A small class-conditioned image flow-matching model, trained from scratch: batches of 256, 24607 training examples.
Rows from block 6, named by matrix and row number. Rows with one number belong to one channel. Each number is 128 + 32 x the weight over its row's rms, rounded and kept within 0 to 255. All counts start at 0. Numbers have three digits each.
# convs0: first 3x3 conv (model.decb.0.0.convs.0.weight, 128x256x3x3, standardized in use), inputs 30-35, a 3x3 kernel for each
# convs1: second 3x3 conv (model.decb.0.0.convs.1.weight, 128x128x3x3, standardized in use, transposed), outputs 30-35, a 3x3 kernel for each
convs0.31:187190199189185206177175204139148143148142146140143126161144167170145134143120105102152169110133145142127111184165136180153126172158127118123116081123140086138172
convs0.32:122148211113146209065099125179177178159145132170164153163152172133116108084061045099105137129123135129118118158154150153149169135141166121162180084117153094092117
convs0.33:168118108178166131157155140163159161128123132106107122123120099097113120082101128141160122151166134127158139112102084140135100140127096122092078148141134134142158
convs0.34:098108105092098078141135107092142181084143168131177173113135133136179184130140141128157168133146179157148167126118100121109123109103128159168134137148151151145146
convs0.35:115115120107110130088103119108165160122153149156171136146161183157170187106131153123124128119157175104114136123100123120099119149133130113129126127134158085068090
convs0.36:113103099084101105109114085146141178112144171123153173110141117120152148143115106156167154149167182089104135144134131146144125155143110129127141170152158141126110
convs0.37:149145076139127082145154106148144154099134177109135175142167134119170170098152164165164143151150142109140154128112125137135134160143146133140114161135075185157122
convs0.38:213161080191125047204158121138148151121134143153174174133119098088104136099119152114152116135154123168152130140136104129146116157140127088087080126155128166165158
convs0.39:110142132094131160080092075170129103151144144089101103054093093084114120143124112122126108183148125125134150134110125141111122153119149148119096184149157135110138
convs0.40:136154150151151142118140147151157162138142173115132153172151166210156122188165163146141130104127117114122108141124086157141076153171126192149160122113118114117108
convs0.41:153146095123104043137118076135102081141134120127144150133131108181152113241198159153158141116134110072062066120123154135138164136158178168134117175119085116117116
convs0.42:111114101101115096109123105183195189163190164197213181219202199199185184250221213152156151126130127083109116133123121118121119147148150117114124050040057081048058
convs0.43:117125125123149139113145136130119120118122123082106111137154151143163175119148182094076034126117069125148151080096105132148135151140132158126103134115095106091091
convs0.44:116116100128098095142169150100106121112113125107092118150156139140126119078118121114123127103082076149134112124127100144134121130123117170169161118085089133103084
convs0.45:115153206102169211081168191143135124147129125142133118170158171143139155166180171115133119080107129098142166138106126147139140143135126086073070075107097105121110
convs0.46:127105103132136120147140151137124152156148155170187176166181179176182157148138126092108112095125109128131120130129117169150116176147128163144174133140160074084080
convs0.47:133202224125201198140165161184182160155158146114124138148172164151163152130111126116128124138168159147160157123105129136127117143143138150152141093094090117084096
convs0.48:081130201116156223097102142134176143150170126144175139164174199185162141182124101121125126112144143071084094133104109150137130153150147125133122178182192166124147
convs0.49:134131135117114121133101174118118118132133117074068028148184184126152169121141183105122116107129119116117136095136143093101133097132143091108095130102082088088074
convs0.50:112084063143107089153107139107140169106133153153165157164160169123125136136098105086093088094130148085126140125144129118121131133134140087089094110122131157174165
convs0.51:083110134113126166150142137129148158145152161112122145096128142175170177192193201128120108162155149133145145117115094142115120111114104149125138121125122107083095
convs0.52:136109066113058026116096112113132145076126172116150200195177169171159161147180219175133092166098058130143140138158176129124131159140134081122145139095089202144071
convs0.53:147146176094120154074124138171144156136135151079075090179187202124153170138170172153129093155163148110168148129137115161154137197173131162134126127123145096100092
convs0.54:112113117149148161155163195161174194169139169160150161156161165166182164170190188160155126148129110076112076127130112126138107121138108112110098122114100100094113
convs0.55:159161200163193202134157165175155134139124091118113109161159151087092087117137143197171150181139090151127093089115161124132166146145162151152183125114137117107134
convs0.56:156179214107156221096143178147115149146098106125091117194177162111116137089114142131124129150122120164147140098111107077115101103131119127143129118121130175168170
convs0.57:060085121101145180137151197139164163104130140120138132176179158147185174130160162097075080124138139144169171141140096149146130132133148125135142091114144145173162
convs0.58:104072083065078130065113153151163171137146161159158161123138153060109140090126147105106076144142146142164176109130110125137130128135127083083066113096073154129124
convs0.59:149194153151149098131134112160162110149152117168162139208188161137139151134164219133155160163165143175176180123118108119117126116120134126108122159152144167148128
convs0.60:154133167145142198147166208136140146132139133152164156180180161203185180158143121119128107134161144080119118136142131140142142141132136178163161153134127100105091
convs0.61:145086099113096099121130096120179210143177184136171175165148134135135124159167155164171154126139131079106119110135110093146134110142146146130123088105104131150142
convs0.62:100145166098134182122137164128130137095104097071051058134135136139140147120127140084107092122153107148166132093105110125123118145132120121116131123118128144158159
convs0.63:149143157167136176164128193129127154128104143161131139194219236155175207182183188092143153121168182116142169116113076124152124120148136106096088109137129088136153
convs0.64:164128077150109093164159166115091073129131139166160152142108082125129128174143143108120064130138119125140141133138134113106103120116112098080065111087081100128165
convs0.65:177161176160141152134097103085091098097110134129124129192172159177146112138121105160133127148139127138128120140121134143122127154131126092119129128131131138133121
convs0.66:129146136126157132097144120118107097121125124111119107147140112118132088133152134138130111129113068117132118128135156131120147141133152130145149154152134162177164
convs0.67:126142166136173199151196183126104086117096077139119112186177153099108082020035039135127128163133090156099039124137142124148137133156146098131152122140145113120126
convs0.68:060112091075117115096133153148162142123136133098103093103133127116139153160173177109119113090123137114133136144144153137127138129103101120126115127128108149143140
convs0.69:138114074165150117138151120154166171099130152098117140091083062065113116103124125153160124168176155122144152133149153109120131135132125082076040153134093165152139
convs0.70:133125076121114075100122119168127113144111121076070094110129111138139121070098073155130128174171191161147139152158157152153137122128123098115095115118104124123110
convs0.71:065078096104100100219181123113088092100079101105085105096101070121122118153129138149152152145120100163159117165136133132122102156169154125133151118104104103105105
convs0.72:113134144131166169138160155147148152144143153140116128104129129148157151129123134148154100209223179185189166109134124159171148121147122193166133138108082095083069
convs0.73:169173152137116081089076055120120116174156145193175147130137119148152093126122075169163162139145136133140123121152168107132145117134139097107083126121088118149145
convs0.74:175153139153129103089087083115129126152154150135116128164142110144119089065082062112113110142141127115095087133133127107117111072079092145151149133143157108101129
convs0.75:097091071122118097097083062143136120091100084084060064119141131064116102015054053107107105137113086115112088116119107083092087089099092056072062061068062096083076
convs0.76:148135131134102109119124120108086086080076077062047041146142122137154148061140102102119136101128133140164154125143161096114134087104143052086111088104097126127108
convs0.77:072067101134118141178168171105104108113111120173173164163135125167147156108132150117113114139147164136145159140150147143139139155148129119128137096104114110101094
convs0.78:155129147124104090098086081111121131130151160100106134161163165163148107073090056137161195142140151167151139117116106134136125140149142150156154127123128137132119
convs0.79:139134125149140134146133142143145147149158159128102086149138113166170160089101103093147141157168179123115086112134125140155150167173172160158156141131122127134161
convs0.80:182150128169130100105063058086113104099110103148145136163149133192176166147162151130135130098112123149152151118120144086105111077121112113127127101121129155147142
convs0.81:104113156124135168136124153077083069105090061114104090130160171115145166153168162170168176110114148068092121127140158120096129128132149121112117137111121130144139
convs0.82:058095127074075074120080061147148147150145155152153136110139152113129138074133138071076075095101100069071069150135149148122128127110109121129127126115131123121113
convs0.83:148173204110156190065124151105096109108083092034037024112133139088122132060126121102111101151166158137167167109122108086091098091111120105097109106103117135153151
convs0.84:134128159120111130078095116129120112124105106107085108089141185073126115029070055098109126115110117126115104126118089148162143135152144101111115098101120080089082
convs1.31:125163079070104093111129054082117154130145111088101120117107113089065114132137168125102078088127146167111075161187143106106129158169163123138130141161119157120084
convs1.32:196141088174188184153163123178174133156172175121113143134126169153119147139115134153154155120112075138130136168147163151098091098064128110106095139097136138123148
convs1.33:128173098131151168131123132110133130089106088108156204110130119138133121151139104125100079153163109177128078145130107160168178125109120116116147154124150108176114
convs1.34:112150186153097108146217131144175165149214170136125145140148139110112166133142134140143172161140081132163117103135125085095105088126066159177091132209157149145126
convs1.35:098106138105130206206186205144169160166159134101107121109125136083108136114108108091152174119132117192178111118148171160079110146141142127126184105118178159143133
convs1.36:135115147132176145129143136142117131166148139118082103118108106149147127149145117111128149159121110144110103116151116119113088120151144147147139116139138125113152
convs1.37:125180129125091104126063127148122141150165142127112088121126123108081061137145149148144160169185230184143131140177166166116146128113165190162176109126142119136150
convs1.38:163150133173156180177118171122134143155179157094065102134135130131106109143182143119105176159165161232125120128139161160119136122111168127125075136116142159182103
convs1.39:178134089114172156122190151116145130167122131102143145109111116136146131115085087086121121221194117121123161094095100099136118099143133140111123115119116067115120
convs1.40:113179180121171154103127194130111141101073083122146120145143120132134139122131112147167143128151099049085142113148072106153113166141146101116094186179157156129119
convs1.41:131127111155105092132120126147100109165186154136145150166160145124122148129124125140212202132134121182190184089138109130108114158139123192171134157153178120167165
convs1.42:137140168167098117096057037098089096112050085117122082165169134156155115110136093152130127137120125125127101147182169158185092194195149186149137162124099159108087
convs1.43:084107113063087147143120151082111091109064093080101113148164145138140127148125110100098136064091100207171099103120140123191166133093120090092053121096092058113151
convs1.44:153156155144128121111114104100112125131150142129120115139140144113106111120103115126124146111132165125135158121132152173158147134136113069042030065050029080051026
convs1.45:137107113140155144196172134151172189112090113131147164137155140160166150130131130152107091159140123139136102095083037142170164175132169122142135120099113123098139
convs1.46:135137049119156087173133064074104149100119128104094105128126154088072100087057111145135100139156123168183130108138133124110104096099094092110136181180149148120136
convs1.47:124120118193123108162080096134108107131148189136176131134162122156169140143124123168142161146105109107107130133106085141160114133162123132172156131113091110175153
convs1.48:102092158121157196160114184146165161178175179144181188123113088124116110101098100097145087159160058122151111104088054087060101117085127154145158127122182093098090
convs1.49:147162142127122120135107158158120093158144139101116121120116131120137181092122161181144173126128133145139131101169158094131163154137109127101129113116123125110118
convs1.50:181148100127130093125088133099116121114148164082095132096109127102117124117107120129142163086116097066123138133121131095070075091100125132140188185118115121088108
convs1.51:108117143112133120124067071091148145087107143129106118134128122174152127152145139138128050187184151126126106144149125192157135121107146097122087090098083089169176
convs1.52:122100156193165183157089109134152104140072102149163122128113104154198167141142162127138146178161184171128136125154167114128090130099100103158155166123124114152151
convs1.53:134131131119166153115168169098130129161142161121121152162150161145112124141147140169150149148122070106127095060123123077132163134168174110132118173162109146153152
convs1.54:100147185115119109101144125108104087110105069087062073151140153151154156154144149079096162075107135120114114168176174160225188156156150102078070106097090087120087
convs1.55:135107106097079109114089167177143096159114123144148142091121123088156153097136146114134154117096098117111126109091082151151095185130081123090144123114147114107170
convs1.56:139102100126125164057018136102124091130132105153185117141126134156158157125126154150126131137128141080134204101087086126099136118075143126160171130161172112183142
convs1.57:118147095109110146123112134206208190165170130140160167111127125119104123132122125118092064131157139041082131108109078073092091109126127129121149153166135178173155
convs1.58:152123137131096124137142148151135140134129159176164164157150137156172164149154154096083073130127142165144139106131149131138138164167164161172203101068071148104118
convs1.59:109128103098139132112155120178154159161172183110102122078051080012045095122121144147171141086107088134109077074105102008038078130110119182159198174160170115101124
convs1.60:128146159142109134111177161174133087112108046115086099164159145127084134137111116111103102157194161129171165094161136129136132119071100134130117152151175107130094
convs1.61:112084101126118110099128126121105074066105099111116122130119122166132137157138115138119115140133115092121111094111097166114055139160108116130095104149105106118117
convs1.62:099119109148114128158167137135136175184194168147155221148131131138123149135141144141131138111086097136144129155171153151164178134153146128130132125149129124156166
convs1.63:153160118138142114092074161115129131097108062116088065117135163128169188130141168164142126145138141089150174206215202124130160093146174149187176143128111133149130
convs1.64:167114160145083112147115102143107142143110082122111121135153121140174155134161161126139176091072082206145079130132170168155183161159129145131104087068103151134178
convs1.65:134194120193162153130195181102078117097139161121109116139151155162122117162148125176130106148118127130104138167131093160075085143171161116174148100126142145188110
convs1.66:097148140094146099103183096110123130112113107135121095122120116123121098131112103116106139127107157151153158127137158158113127121103123139131167118105185171119131
convs1.67:087122149127106113124117156116077084087143177152142115149155146169123102123134166092143147104075068128159120118090129211191146117146131067089114084058086154143152
convs1.68:127125106160149109135151123132135151168158157146174176087087078125137113179197170110123122138121124111118120116109091108083079111090101141168140127172143136143143
convs1.69:203138150150111144122103104107108124111143123137124087166168144117130121165169158162112125147136163149169164151158152143144119179176237098176137132131150179198140
convs1.70:111158174132114089157171104106109103096132131098089079129114092137140150164157162088112164116127159057058119096115156129099152107137141130187168151132099172133076
convs1.71:121137144104135172077092184145120106099102125140142106137149168148126138131106110108076126094111088194178185107113111094127159122091094056044048187157149101107096
convs1.72:135168119088105077103060059123097128120136116088115142166185185141114142168144131115148163046125163103105083138170170144112121140118139173156094170110117156153144
convs1.73:090178130158178076132083050095082159120162166116134161169170175136095125139099119108112121074133150089095076089075086124125114119073069162111081107071092084142121
convs1.74:140106105132189169117113111129145128131120118101046036146145131138149143138142131176158167131100096154134127166155125083105144128139160090099106151127111166151131
convs1.75:143157145121130149121140105120113119098101088080073066130148140155144161135130127124134139115100114100072087133159144172163155174187178083093082126088085123095065
convs1.76:080074066146092064190172113175117156128125127139128147129164174132158169122145165087095087153154182123129146172172197206171138125136118086111111062129089136128144
convs1.77:078127112138136099079081123119090125108152160156116086152171170175135136143129165092090080137140122122131130167178165215210165105107149113142153103113157131141088
convs1.78:100115129103073138195165170133108108154146112161158170114123133070096096134158162171158154090122224194172187139132130157143202174144118153182191156182128141129094
convs1.79:131156162070101111156134094144125146132117122125123141126129124139138136118114107111110102019075104106105087121141159127103121100110108110092079150150154136150185
convs1.80:166189134127142160137119121150113124162145173126108124111117109114145128087113112224198196141116147098076133127133164110106095135101079161177149158187191159155154
convs1.81:142123097129092107065090095111107125160133144114115130110117120111128133142142140093080068155130104146120120090090089123087096135096093135155150110172213088129143
convs1.82:106118156128151125141145135109110093135153139146139146166167181187172188167157165125110085126157106146114046160147142140137115155138131107155161095125136150133109
convs1.83:143122128135124093162132134145172172186212203155149200124104165114090140148154181131144148092110143131129110135170160156117104178190129077143138092145137087115150
convs1.84:166170173134112141154073112126104109136097083102093120137153141117134123146141158108108125064057147144138149168186174172146209165137105098070087100089104072058070