{
  "arch": "unet",
  "model": "class-conditioned image flow-matching model",
  "dataset": "retinal OCT scans (Kermany 2017)",
  "train_examples": 24607,
  "image_size": 64,
  "horizontal_flip": true,
  "conditioning": "class",
  "objective": "flow_matching",
  "cond_dim": 192,
  "targets": ["finding"],
  "num_classes": 4,
  "cond_dropout": 0.1,
  "logit_normal_time": true,
  "norm": "groupnorm",
  "hidden_act": "gelu",
  "weight_standardization": true,
  "pixel_unshuffle": 2,
  "widths": [64, 128, 128],
  "blocks_per_level": 2,
  "scale_shift_norm": false,
  "attention": false,
  "upsampling": "nearest_conv",
  "init": "small_normal",
  "residual_init": "scaled_by_depth",
  "optimizer": "adamw",
  "learning_rate": 0.002,
  "beta1": 0.9,
  "beta2": 0.99,
  "eps": 1e-08,
  "max_steps": 13000,
  "batch_size": 256,
  "epochs": 135.2,
  "lr_schedule": "poly",
  "final_lr_fraction": 0,
  "warmup_steps": 650,
  "weight_decay": 0.07
}
Rows from block 5 of a small class-conditioned image flow-matching model, named by matrix and row number. Rows with one number belong to one channel. Each number is 50 + 10 x the weight over its row's rms, rounded and kept within 0 to 99. All counts start at 0.
After each channel's rows are labels from the 100 images, of 14848 (inputs lightly noised), where the channel reaches its highest value: "patch colour" is the nearest of a few named colours to the mean colour under the peak; "responds to" is what is common among them. Only what is clearly more common there than usual is listed. The data: retinal OCT scans (Kermany 2017).
# convs0: first 3x3 conv (model.mid.1.convs.0.weight, 128x128x3x3, standardized in use, each kernel summed), inputs 64-127
# convs1: second 3x3 conv (model.mid.1.convs.1.weight, 128x128x3x3, standardized in use, transposed, each kernel summed), outputs 64-127

convs0.14:62 49 57 29 29 52 48 49 65 54 59 31 50 48 43 57 36 58 49 33 62 45 64 45 67 53 25 38 54 41 61 46 54 43 47 43 38 28 36 49 37 68 32 38 46 41 43 50 49 58 45 49 42 46 32 32 26 44 56 39 55 54 39 54
convs1.14:43 47 56 59 42 43 55 57 52 43 57 77 42 51 46 53 59 46 38 71 54 55 37 41 52 38 45 52 31 58 46 32 45 46 17 58 56 29 51 52 43 51 64 32 62 43 63 64 64 53 67 37 53 50 40 67 37 45 31 48 31 47 33 50
patch colour: white
responds to: finding: diabetic macular edema

convs0.99:44 41 46 34 62 52 49 58 45 55 49 59 60 53 50 44 47 63 58 43 50 36 49 46 38 43 43 49 54 39 54 44 32 44 50 38 57 59 48 39 44 30 58 43 61 48 37 44 41 44 44 48 36 65 59 47 52 48 40 35 47 47 32 38
convs1.99:34 70 42 61 68 67 66 53 43 47 38 55 45 60 41 49 47 58 44 39 61 54 47 28 51 45 50 43 35 59 44 43 55 59 53 51 53 24 52 67 45 52 53 53 69 55 50 71 63 54 51 52 58 39 36 44 54 59 43 33 47 42 52 45
patch colour: grey
responds to: finding: diabetic macular edema

convs0.121:38 53 72 46 44 55 54 58 60 52 67 66 45 55 63 45 49 55 49 51 46 57 68 72 43 49 55 69 51 42 51 40 52 60 42 58 38 28 48 43 49 35 54 50 61 61 51 51 44 46 39 48 58 71 12 56 69 26 52 45 62 48 76 49
convs1.121:58 59 58 43 35 45 40 55 80 44 69 57 57 50 37 43 60 57 53 67 67 39 47 48 53 56 46 57 71 43 51 56 39 47 33 55 40 60 30 55 44 32 52 35 51 39 61 41 54 56 53 48 41 63 49 60 39 56 46 58 47 45 50 58
patch colour: grey
responds to: finding: diabetic macular edema

convs0.77:56 42 51 60 58 53 29 47 67 70 41 69 52 48 48 53 48 39 55 40 50 38 41 84 39 61 49 59 74 35 56 55 41 56 57 48 45 30 41 56 47 45 55 26 61 46 38 61 44 53 27 61 57 56 28 38 63 44 56 45 54 35 61 30
convs1.77:48 69 50 64 38 45 52 49 59 45 54 66 54 45 56 31 52 50 31 78 56 52 41 35 63 36 59 50 55 52 36 63 50 62 28 54 50 60 37 54 58 45 51 45 40 49 67 43 67 51 65 32 59 53 60 70 31 58 34 53 32 50 50 57
patch colour: grey
responds to: finding: diabetic macular edema

convs0.110:34 41 54 54 48 53 42 47 50 55 82 74 40 38 63 53 58 59 65 40 54 57 40 45 48 45 61 59 59 51 45 41 56 70 42 48 48 41 48 41 45 58 56 51 65 67 54 48 50 51 48 37 39 69 38 46 54 40 47 45 55 56 71 51
convs1.110:53 47 48 45 45 69 49 59 44 47 55 63 61 60 42 57 65 49 72 53 63 33 26 43 32 62 57 42 68 47 61 49 43 44 46 33 59 55 44 47 47 45 71 45 75 53 46 60 57 47 53 62 39 61 49 29 45 55 62 44 58 37 42 43
patch colour: grey
responds to: finding: diabetic macular edema

convs0.18:41 66 55 42 67 55 44 52 53 56 46 36 50 48 46 45 45 14 51 38 38 44 36 49 24 69 47 37 61 55 51 47 38 42 55 51 61 41 41 72 44 47 53 30 47 36 51 74 46 40 56 66 60 53 58 46 58 57 53 52 63 55 67 56
convs1.18:50 37 47 58 51 46 59 58 36 64 45 46 56 32 52 50 31 53 45 59 24 69 50 53 49 57 70 44 48 59 43 56 59 74 40 50 60 49 35 40 50 65 52 57 54 53 34 62 54 50 54 53 52 42 55 82 46 61 42 50 35 54 59 57
patch colour: grey
responds to: finding: diabetic macular edema

convs0.42:55 47 41 36 53 39 50 53 72 57 54 28 71 56 53 60 38 52 57 48 55 49 46 57 60 62 51 33 65 44 65 62 57 53 47 68 39 40 49 86 60 69 42 43 51 55 46 65 51 51 55 59 49 43 48 44 64 60 63 47 58 57 61 60
convs1.42:51 52 48 45 63 51 51 55 49 52 48 54 53 48 42 74 44 52 59 40 49 54 48 59 44 59 47 51 42 50 58 24 46 35 49 55 54 27 61 54 37 50 51 46 56 48 41 52 39 55 40 71 41 46 35 52 53 39 54 46 39 54 45 50
patch colour: white
responds to: finding: diabetic macular edema

convs0.1:60 53 40 48 43 45 53 27 63 48 37 69 42 62 42 43 63 36 48 74 78 52 65 38 52 52 45 40 58 43 55 57 43 58 70 53 43 64 63 44 45 23 43 53 51 34 45 45 59 43 24 46 70 60 47 59 47 35 67 53 48 46 50 49
convs1.1:43 46 37 39 53 52 29 49 49 45 45 66 24 52 39 51 70 39 52 30 57 47 44 59 49 43 33 58 59 35 65 46 50 39 59 54 46 46 69 77 52 46 50 48 45 58 51 29 45 40 52 54 54 53 48 32 67 54 42 44 68 41 50 34
patch colour: grey
responds to: finding: diabetic macular edema

convs0.29:57 51 49 57 38 43 45 32 64 65 65 58 41 65 55 45 57 37 42 57 46 37 52 60 36 62 45 60 65 52 66 53 45 43 74 63 49 54 53 40 43 37 42 59 61 48 40 58 42 41 28 51 62 52 46 54 24 60 60 59 42 56 53 50
convs1.29:48 48 57 49 38 72 48 47 37 47 63 52 57 51 53 48 32 53 65 54 33 44 33 47 39 51 71 46 55 57 47 58 44 55 42 30 70 53 39 27 51 53 91 44 66 49 48 65 52 59 58 60 47 62 47 36 38 45 40 64 56 60 53 47
patch colour: grey
responds to: finding: choroidal neovascularization; finding: diabetic macular edema

convs0.7:39 48 42 56 61 58 47 40 47 47 31 61 46 55 53 51 55 33 23 55 51 40 42 40 58 54 60 54 48 52 51 57 65 52 43 47 69 52 55 61 53 53 64 37 56 53 59 57 61 58 61 47 59 60 47 45 53 48 57 60 47 41 42 51
convs1.7:54 46 46 41 43 47 35 45 49 55 38 24 44 43 50 60 51 55 70 41 45 42 49 59 37 59 38 48 64 40 53 61 53 61 74 46 37 73 51 58 50 52 67 65 51 54 32 48 40 47 27 67 50 61 57 34 65 55 64 56 69 55 65 40
patch colour: grey
responds to: finding: normal

convs0.94:35 60 61 54 58 54 57 51 46 50 56 37 28 45 62 53 61 22 20 54 62 49 59 47 51 45 58 59 44 53 61 47 63 60 43 57 51 49 49 67 65 59 61 27 58 64 66 64 47 50 66 41 62 57 47 55 55 37 53 50 55 47 59 52
convs1.94:57 50 43 34 42 43 37 39 61 49 51 28 41 49 47 57 52 44 57 40 45 33 60 52 43 52 31 50 57 41 64 53 52 47 80 59 42 72 61 65 51 55 44 63 36 55 42 54 26 39 36 60 50 56 57 24 55 50 67 52 71 59 57 42
patch colour: grey
responds to: finding: choroidal neovascularization

convs0.6:46 41 77 37 58 51 47 45 70 55 38 42 58 39 45 44 33 28 46 40 42 40 73 72 39 61 42 49 36 39 51 50 48 60 45 56 77 47 52 54 52 48 47 39 51 36 42 48 52 54 33 50 47 65 54 52 67 50 49 67 45 47 36 35
convs1.6:49 37 50 66 53 33 56 47 60 60 59 47 52 36 51 50 36 42 36 54 43 61 73 48 73 48 52 55 36 64 37 54 51 59 35 58 48 49 41 35 51 55 39 48 35 48 62 49 45 49 48 33 51 39 59 90 44 57 36 53 23 51 60 56
patch colour: grey
responds to: finding: choroidal neovascularization

convs0.125:46 59 71 40 54 62 56 45 57 35 50 48 40 49 40 42 53 49 42 49 62 33 60 47 57 40 32 66 55 42 34 39 56 52 50 37 54 50 45 49 51 41 55 45 49 58 60 25 65 47 46 27 74 58 58 61 69 35 50 57 71 37 54 46
convs1.125:47 53 40 48 64 43 46 39 55 61 51 56 72 37 54 49 22 52 51 33 29 62 71 69 62 55 58 46 41 44 59 47 56 50 61 52 56 34 67 45 47 54 41 49 30 54 41 40 38 49 35 61 57 53 50 60 50 48 57 48 45 63 58 45
patch colour: grey
responds to: finding: choroidal neovascularization

convs0.85:37 64 42 44 46 46 30 57 57 31 45 57 37 47 59 40 59 45 48 43 60 43 42 47 64 45 54 55 43 52 45 49 71 58 48 76 65 39 60 92 49 66 57 38 62 70 75 40 51 50 56 38 75 61 59 60 68 64 56 60 48 50 59 53
convs1.85:55 65 47 36 61 41 45 48 45 49 35 48 49 62 48 55 56 53 54 41 69 43 40 55 50 46 27 49 52 41 53 45 59 33 52 69 48 54 59 69 48 49 31 59 49 53 48 25 49 41 35 40 42 43 64 40 62 57 72 31 46 35 43 40
patch colour: grey
responds to: finding: choroidal neovascularization

convs0.88:51 44 59 51 56 37 42 45 69 75 51 38 36 58 68 55 28 40 46 60 48 46 53 60 45 50 51 45 42 53 58 47 47 52 46 47 46 51 34 47 36 30 51 59 47 35 48 40 55 51 24 40 46 60 42 46 35 54 54 65 38 56 52 40
convs1.88:47 55 50 56 51 59 59 49 56 43 37 51 23 49 50 45 64 59 41 46 79 44 53 32 50 28 29 52 38 60 54 39 48 56 47 42 51 34 36 81 41 46 56 41 56 51 69 69 57 59 56 37 54 54 37 53 59 50 41 41 57 37 57 53
patch colour: grey
responds to: finding: choroidal neovascularization

convs0.4:48 40 54 71 56 53 47 59 54 67 54 66 55 40 57 66 56 70 65 72 54 58 44 52 47 58 59 47 50 66 37 54 61 67 51 71 45 55 57 31 64 56 65 45 61 47 47 60 55 55 45 59 59 71 50 72 75 48 47 47 51 44 60 46
convs1.4:54 48 49 39 44 51 48 49 67 54 71 59 46 54 38 53 64 53 55 54 63 41 40 64 49 57 44 49 62 41 54 50 40 38 52 54 48 48 49 31 39 48 40 34 52 50 50 39 52 51 51 58 33 51 46 46 60 46 48 42 57 42 40 39
patch colour: grey
responds to: finding: diabetic macular edema

convs0.40:60 63 44 53 64 52 52 44 48 60 38 57 33 50 51 48 35 48 49 42 57 59 40 49 48 47 49 27 50 58 48 54 59 83 53 58 43 60 63 60 76 56 56 52 64 63 44 52 56 53 43 45 79 51 49 45 52 61 54 49 51 42 59 49
convs1.40:51 51 46 44 40 45 43 40 66 45 60 38 33 60 39 43 66 36 41 41 53 34 60 40 53 40 31 55 59 39 52 65 46 55 70 44 41 68 53 49 54 46 50 51 48 52 59 46 44 42 43 51 66 64 56 30 62 48 42 58 63 51 56 46
patch colour: grey
responds to: finding: diabetic macular edema

convs0.22:40 25 49 57 33 54 43 54 29 47 46 47 45 52 43 49 47 50 58 45 44 55 57 46 70 57 63 37 66 66 56 42 43 50 60 52 47 44 52 47 54 48 60 52 75 52 62 42 52 71 51 68 40 46 47 42 35 49 52 41 50 44 51 47
convs1.22:55 54 60 36 26 49 46 53 64 45 50 63 41 47 59 42 72 52 55 75 65 40 25 55 36 45 48 50 69 47 51 52 48 52 27 45 37 67 47 46 55 44 48 43 40 51 46 50 62 45 65 38 31 57 61 32 38 53 51 46 63 34 40 50
patch colour: grey
responds to: finding: normal

convs0.58:54 55 46 55 57 58 56 26 52 44 47 63 31 72 48 45 53 39 47 65 62 46 45 43 56 54 43 17 65 54 55 58 59 50 50 53 26 59 68 57 62 56 45 49 42 57 47 43 58 50 42 47 68 36 52 41 45 64 51 46 49 41 52 30
convs1.58:55 54 50 47 33 61 48 49 49 46 41 42 39 52 61 43 62 56 58 57 50 42 45 49 42 45 51 51 58 44 61 64 54 56 59 43 45 74 37 49 53 46 80 53 42 51 53 57 62 56 53 58 51 75 52 32 60 44 55 70 71 74 55 57
patch colour: grey
responds to: finding: choroidal neovascularization

convs0.84:61 39 61 54 66 44 55 56 51 65 65 40 41 42 54 44 46 52 33 48 35 52 54 39 35 61 50 57 58 44 62 41 40 43 32 45 39 51 43 44 45 52 54 51 63 45 47 60 46 52 45 54 50 61 36 40 37 30 57 58 49 58 39 62
convs1.84:47 72 51 61 57 60 56 53 55 44 34 43 46 51 48 42 34 58 43 48 56 53 47 26 56 23 56 46 43 50 35 50 55 61 58 46 60 43 52 63 51 49 42 61 52 56 49 57 68 52 59 45 75 54 51 29 48 58 33 48 57 53 45 43
patch colour: grey
responds to: finding: diabetic macular edema

convs0.70:40 43 36 64 56 41 36 41 46 76 42 49 35 14 61 47 47 40 47 37 49 54 57 60 51 48 69 48 72 56 43 39 67 66 62 53 51 40 47 59 40 60 61 46 60 70 55 54 46 65 59 48 57 58 45 56 43 52 51 54 52 50 77 47
convs1.70:52 59 47 47 53 30 52 39 53 48 40 42 61 46 52 50 43 53 58 36 39 29 60 39 58 46 46 46 57 39 59 60 58 60 65 43 71 73 49 43 52 48 47 72 59 57 61 35 43 48 23 47 60 67 66 29 50 45 58 65 49 73 46 53
patch colour: grey
responds to: finding: choroidal neovascularization

convs0.122:30 60 59 39 39 49 57 56 63 46 70 39 25 62 58 31 74 57 42 61 53 56 61 59 55 45 44 63 49 50 56 37 63 51 49 39 35 64 45 48 49 62 58 46 46 55 49 46 57 39 44 32 65 71 50 48 54 37 48 56 68 49 69 46
convs1.122:47 42 33 43 44 53 49 47 64 58 60 45 47 46 37 59 53 49 62 52 61 45 48 59 44 64 38 43 57 59 59 47 49 41 52 76 50 46 55 64 49 63 55 21 55 52 45 69 41 45 46 62 34 63 59 65 55 70 56 37 65 37 61 45
patch colour: grey
responds to: finding: choroidal neovascularization

convs0.86:53 55 34 61 48 42 34 50 60 49 39 54 40 48 44 49 52 52 54 48 46 51 40 59 55 58 42 46 60 21 36 61 55 44 54 62 30 49 73 55 45 48 48 44 53 54 37 51 64 45 37 46 77 44 64 42 63 63 47 53 58 46 49 23
convs1.86:51 77 49 45 66 34 56 53 47 48 15 45 52 54 47 48 42 58 52 41 61 53 44 42 55 46 35 49 46 43 50 39 57 50 53 65 56 47 57 80 36 45 45 66 56 45 52 26 51 53 27 46 53 52 46 40 58 42 64 47 34 65 38 51
patch colour: grey
responds to: finding: choroidal neovascularization

convs0.30:34 59 62 52 36 29 36 40 61 48 62 67 24 56 55 34 47 45 61 58 50 44 51 57 45 54 57 46 53 50 69 52 64 51 63 72 47 55 62 66 42 27 55 45 41 42 53 37 52 56 46 49 53 70 61 56 58 63 55 56 42 59 56 37
convs1.30:55 52 48 43 48 63 56 52 63 56 54 38 27 53 52 56 57 53 53 61 75 40 51 50 45 44 27 50 46 59 45 50 47 42 42 51 36 51 36 39 36 49 53 34 35 48 52 54 55 53 46 43 30 50 51 56 66 51 45 42 61 39 56 41
patch colour: grey
responds to: finding: choroidal neovascularization; finding: diabetic macular edema

convs0.24:52 34 62 71 45 54 43 36 64 67 55 42 39 49 55 56 47 55 67 57 59 51 78 43 62 54 49 23 45 63 44 65 46 71 47 63 54 52 61 42 56 45 38 30 74 46 50 52 33 56 57 43 63 53 55 55 45 53 51 47 44 40 54 54
convs1.24:49 42 51 40 49 72 53 57 48 51 61 57 51 64 36 52 60 50 58 48 65 35 43 49 47 49 55 49 57 45 47 53 48 41 49 33 57 47 45 22 44 48 62 38 68 52 53 52 59 50 51 58 35 58 48 32 62 49 45 43 56 32 44 43
patch colour: grey
responds to: finding: diabetic macular edema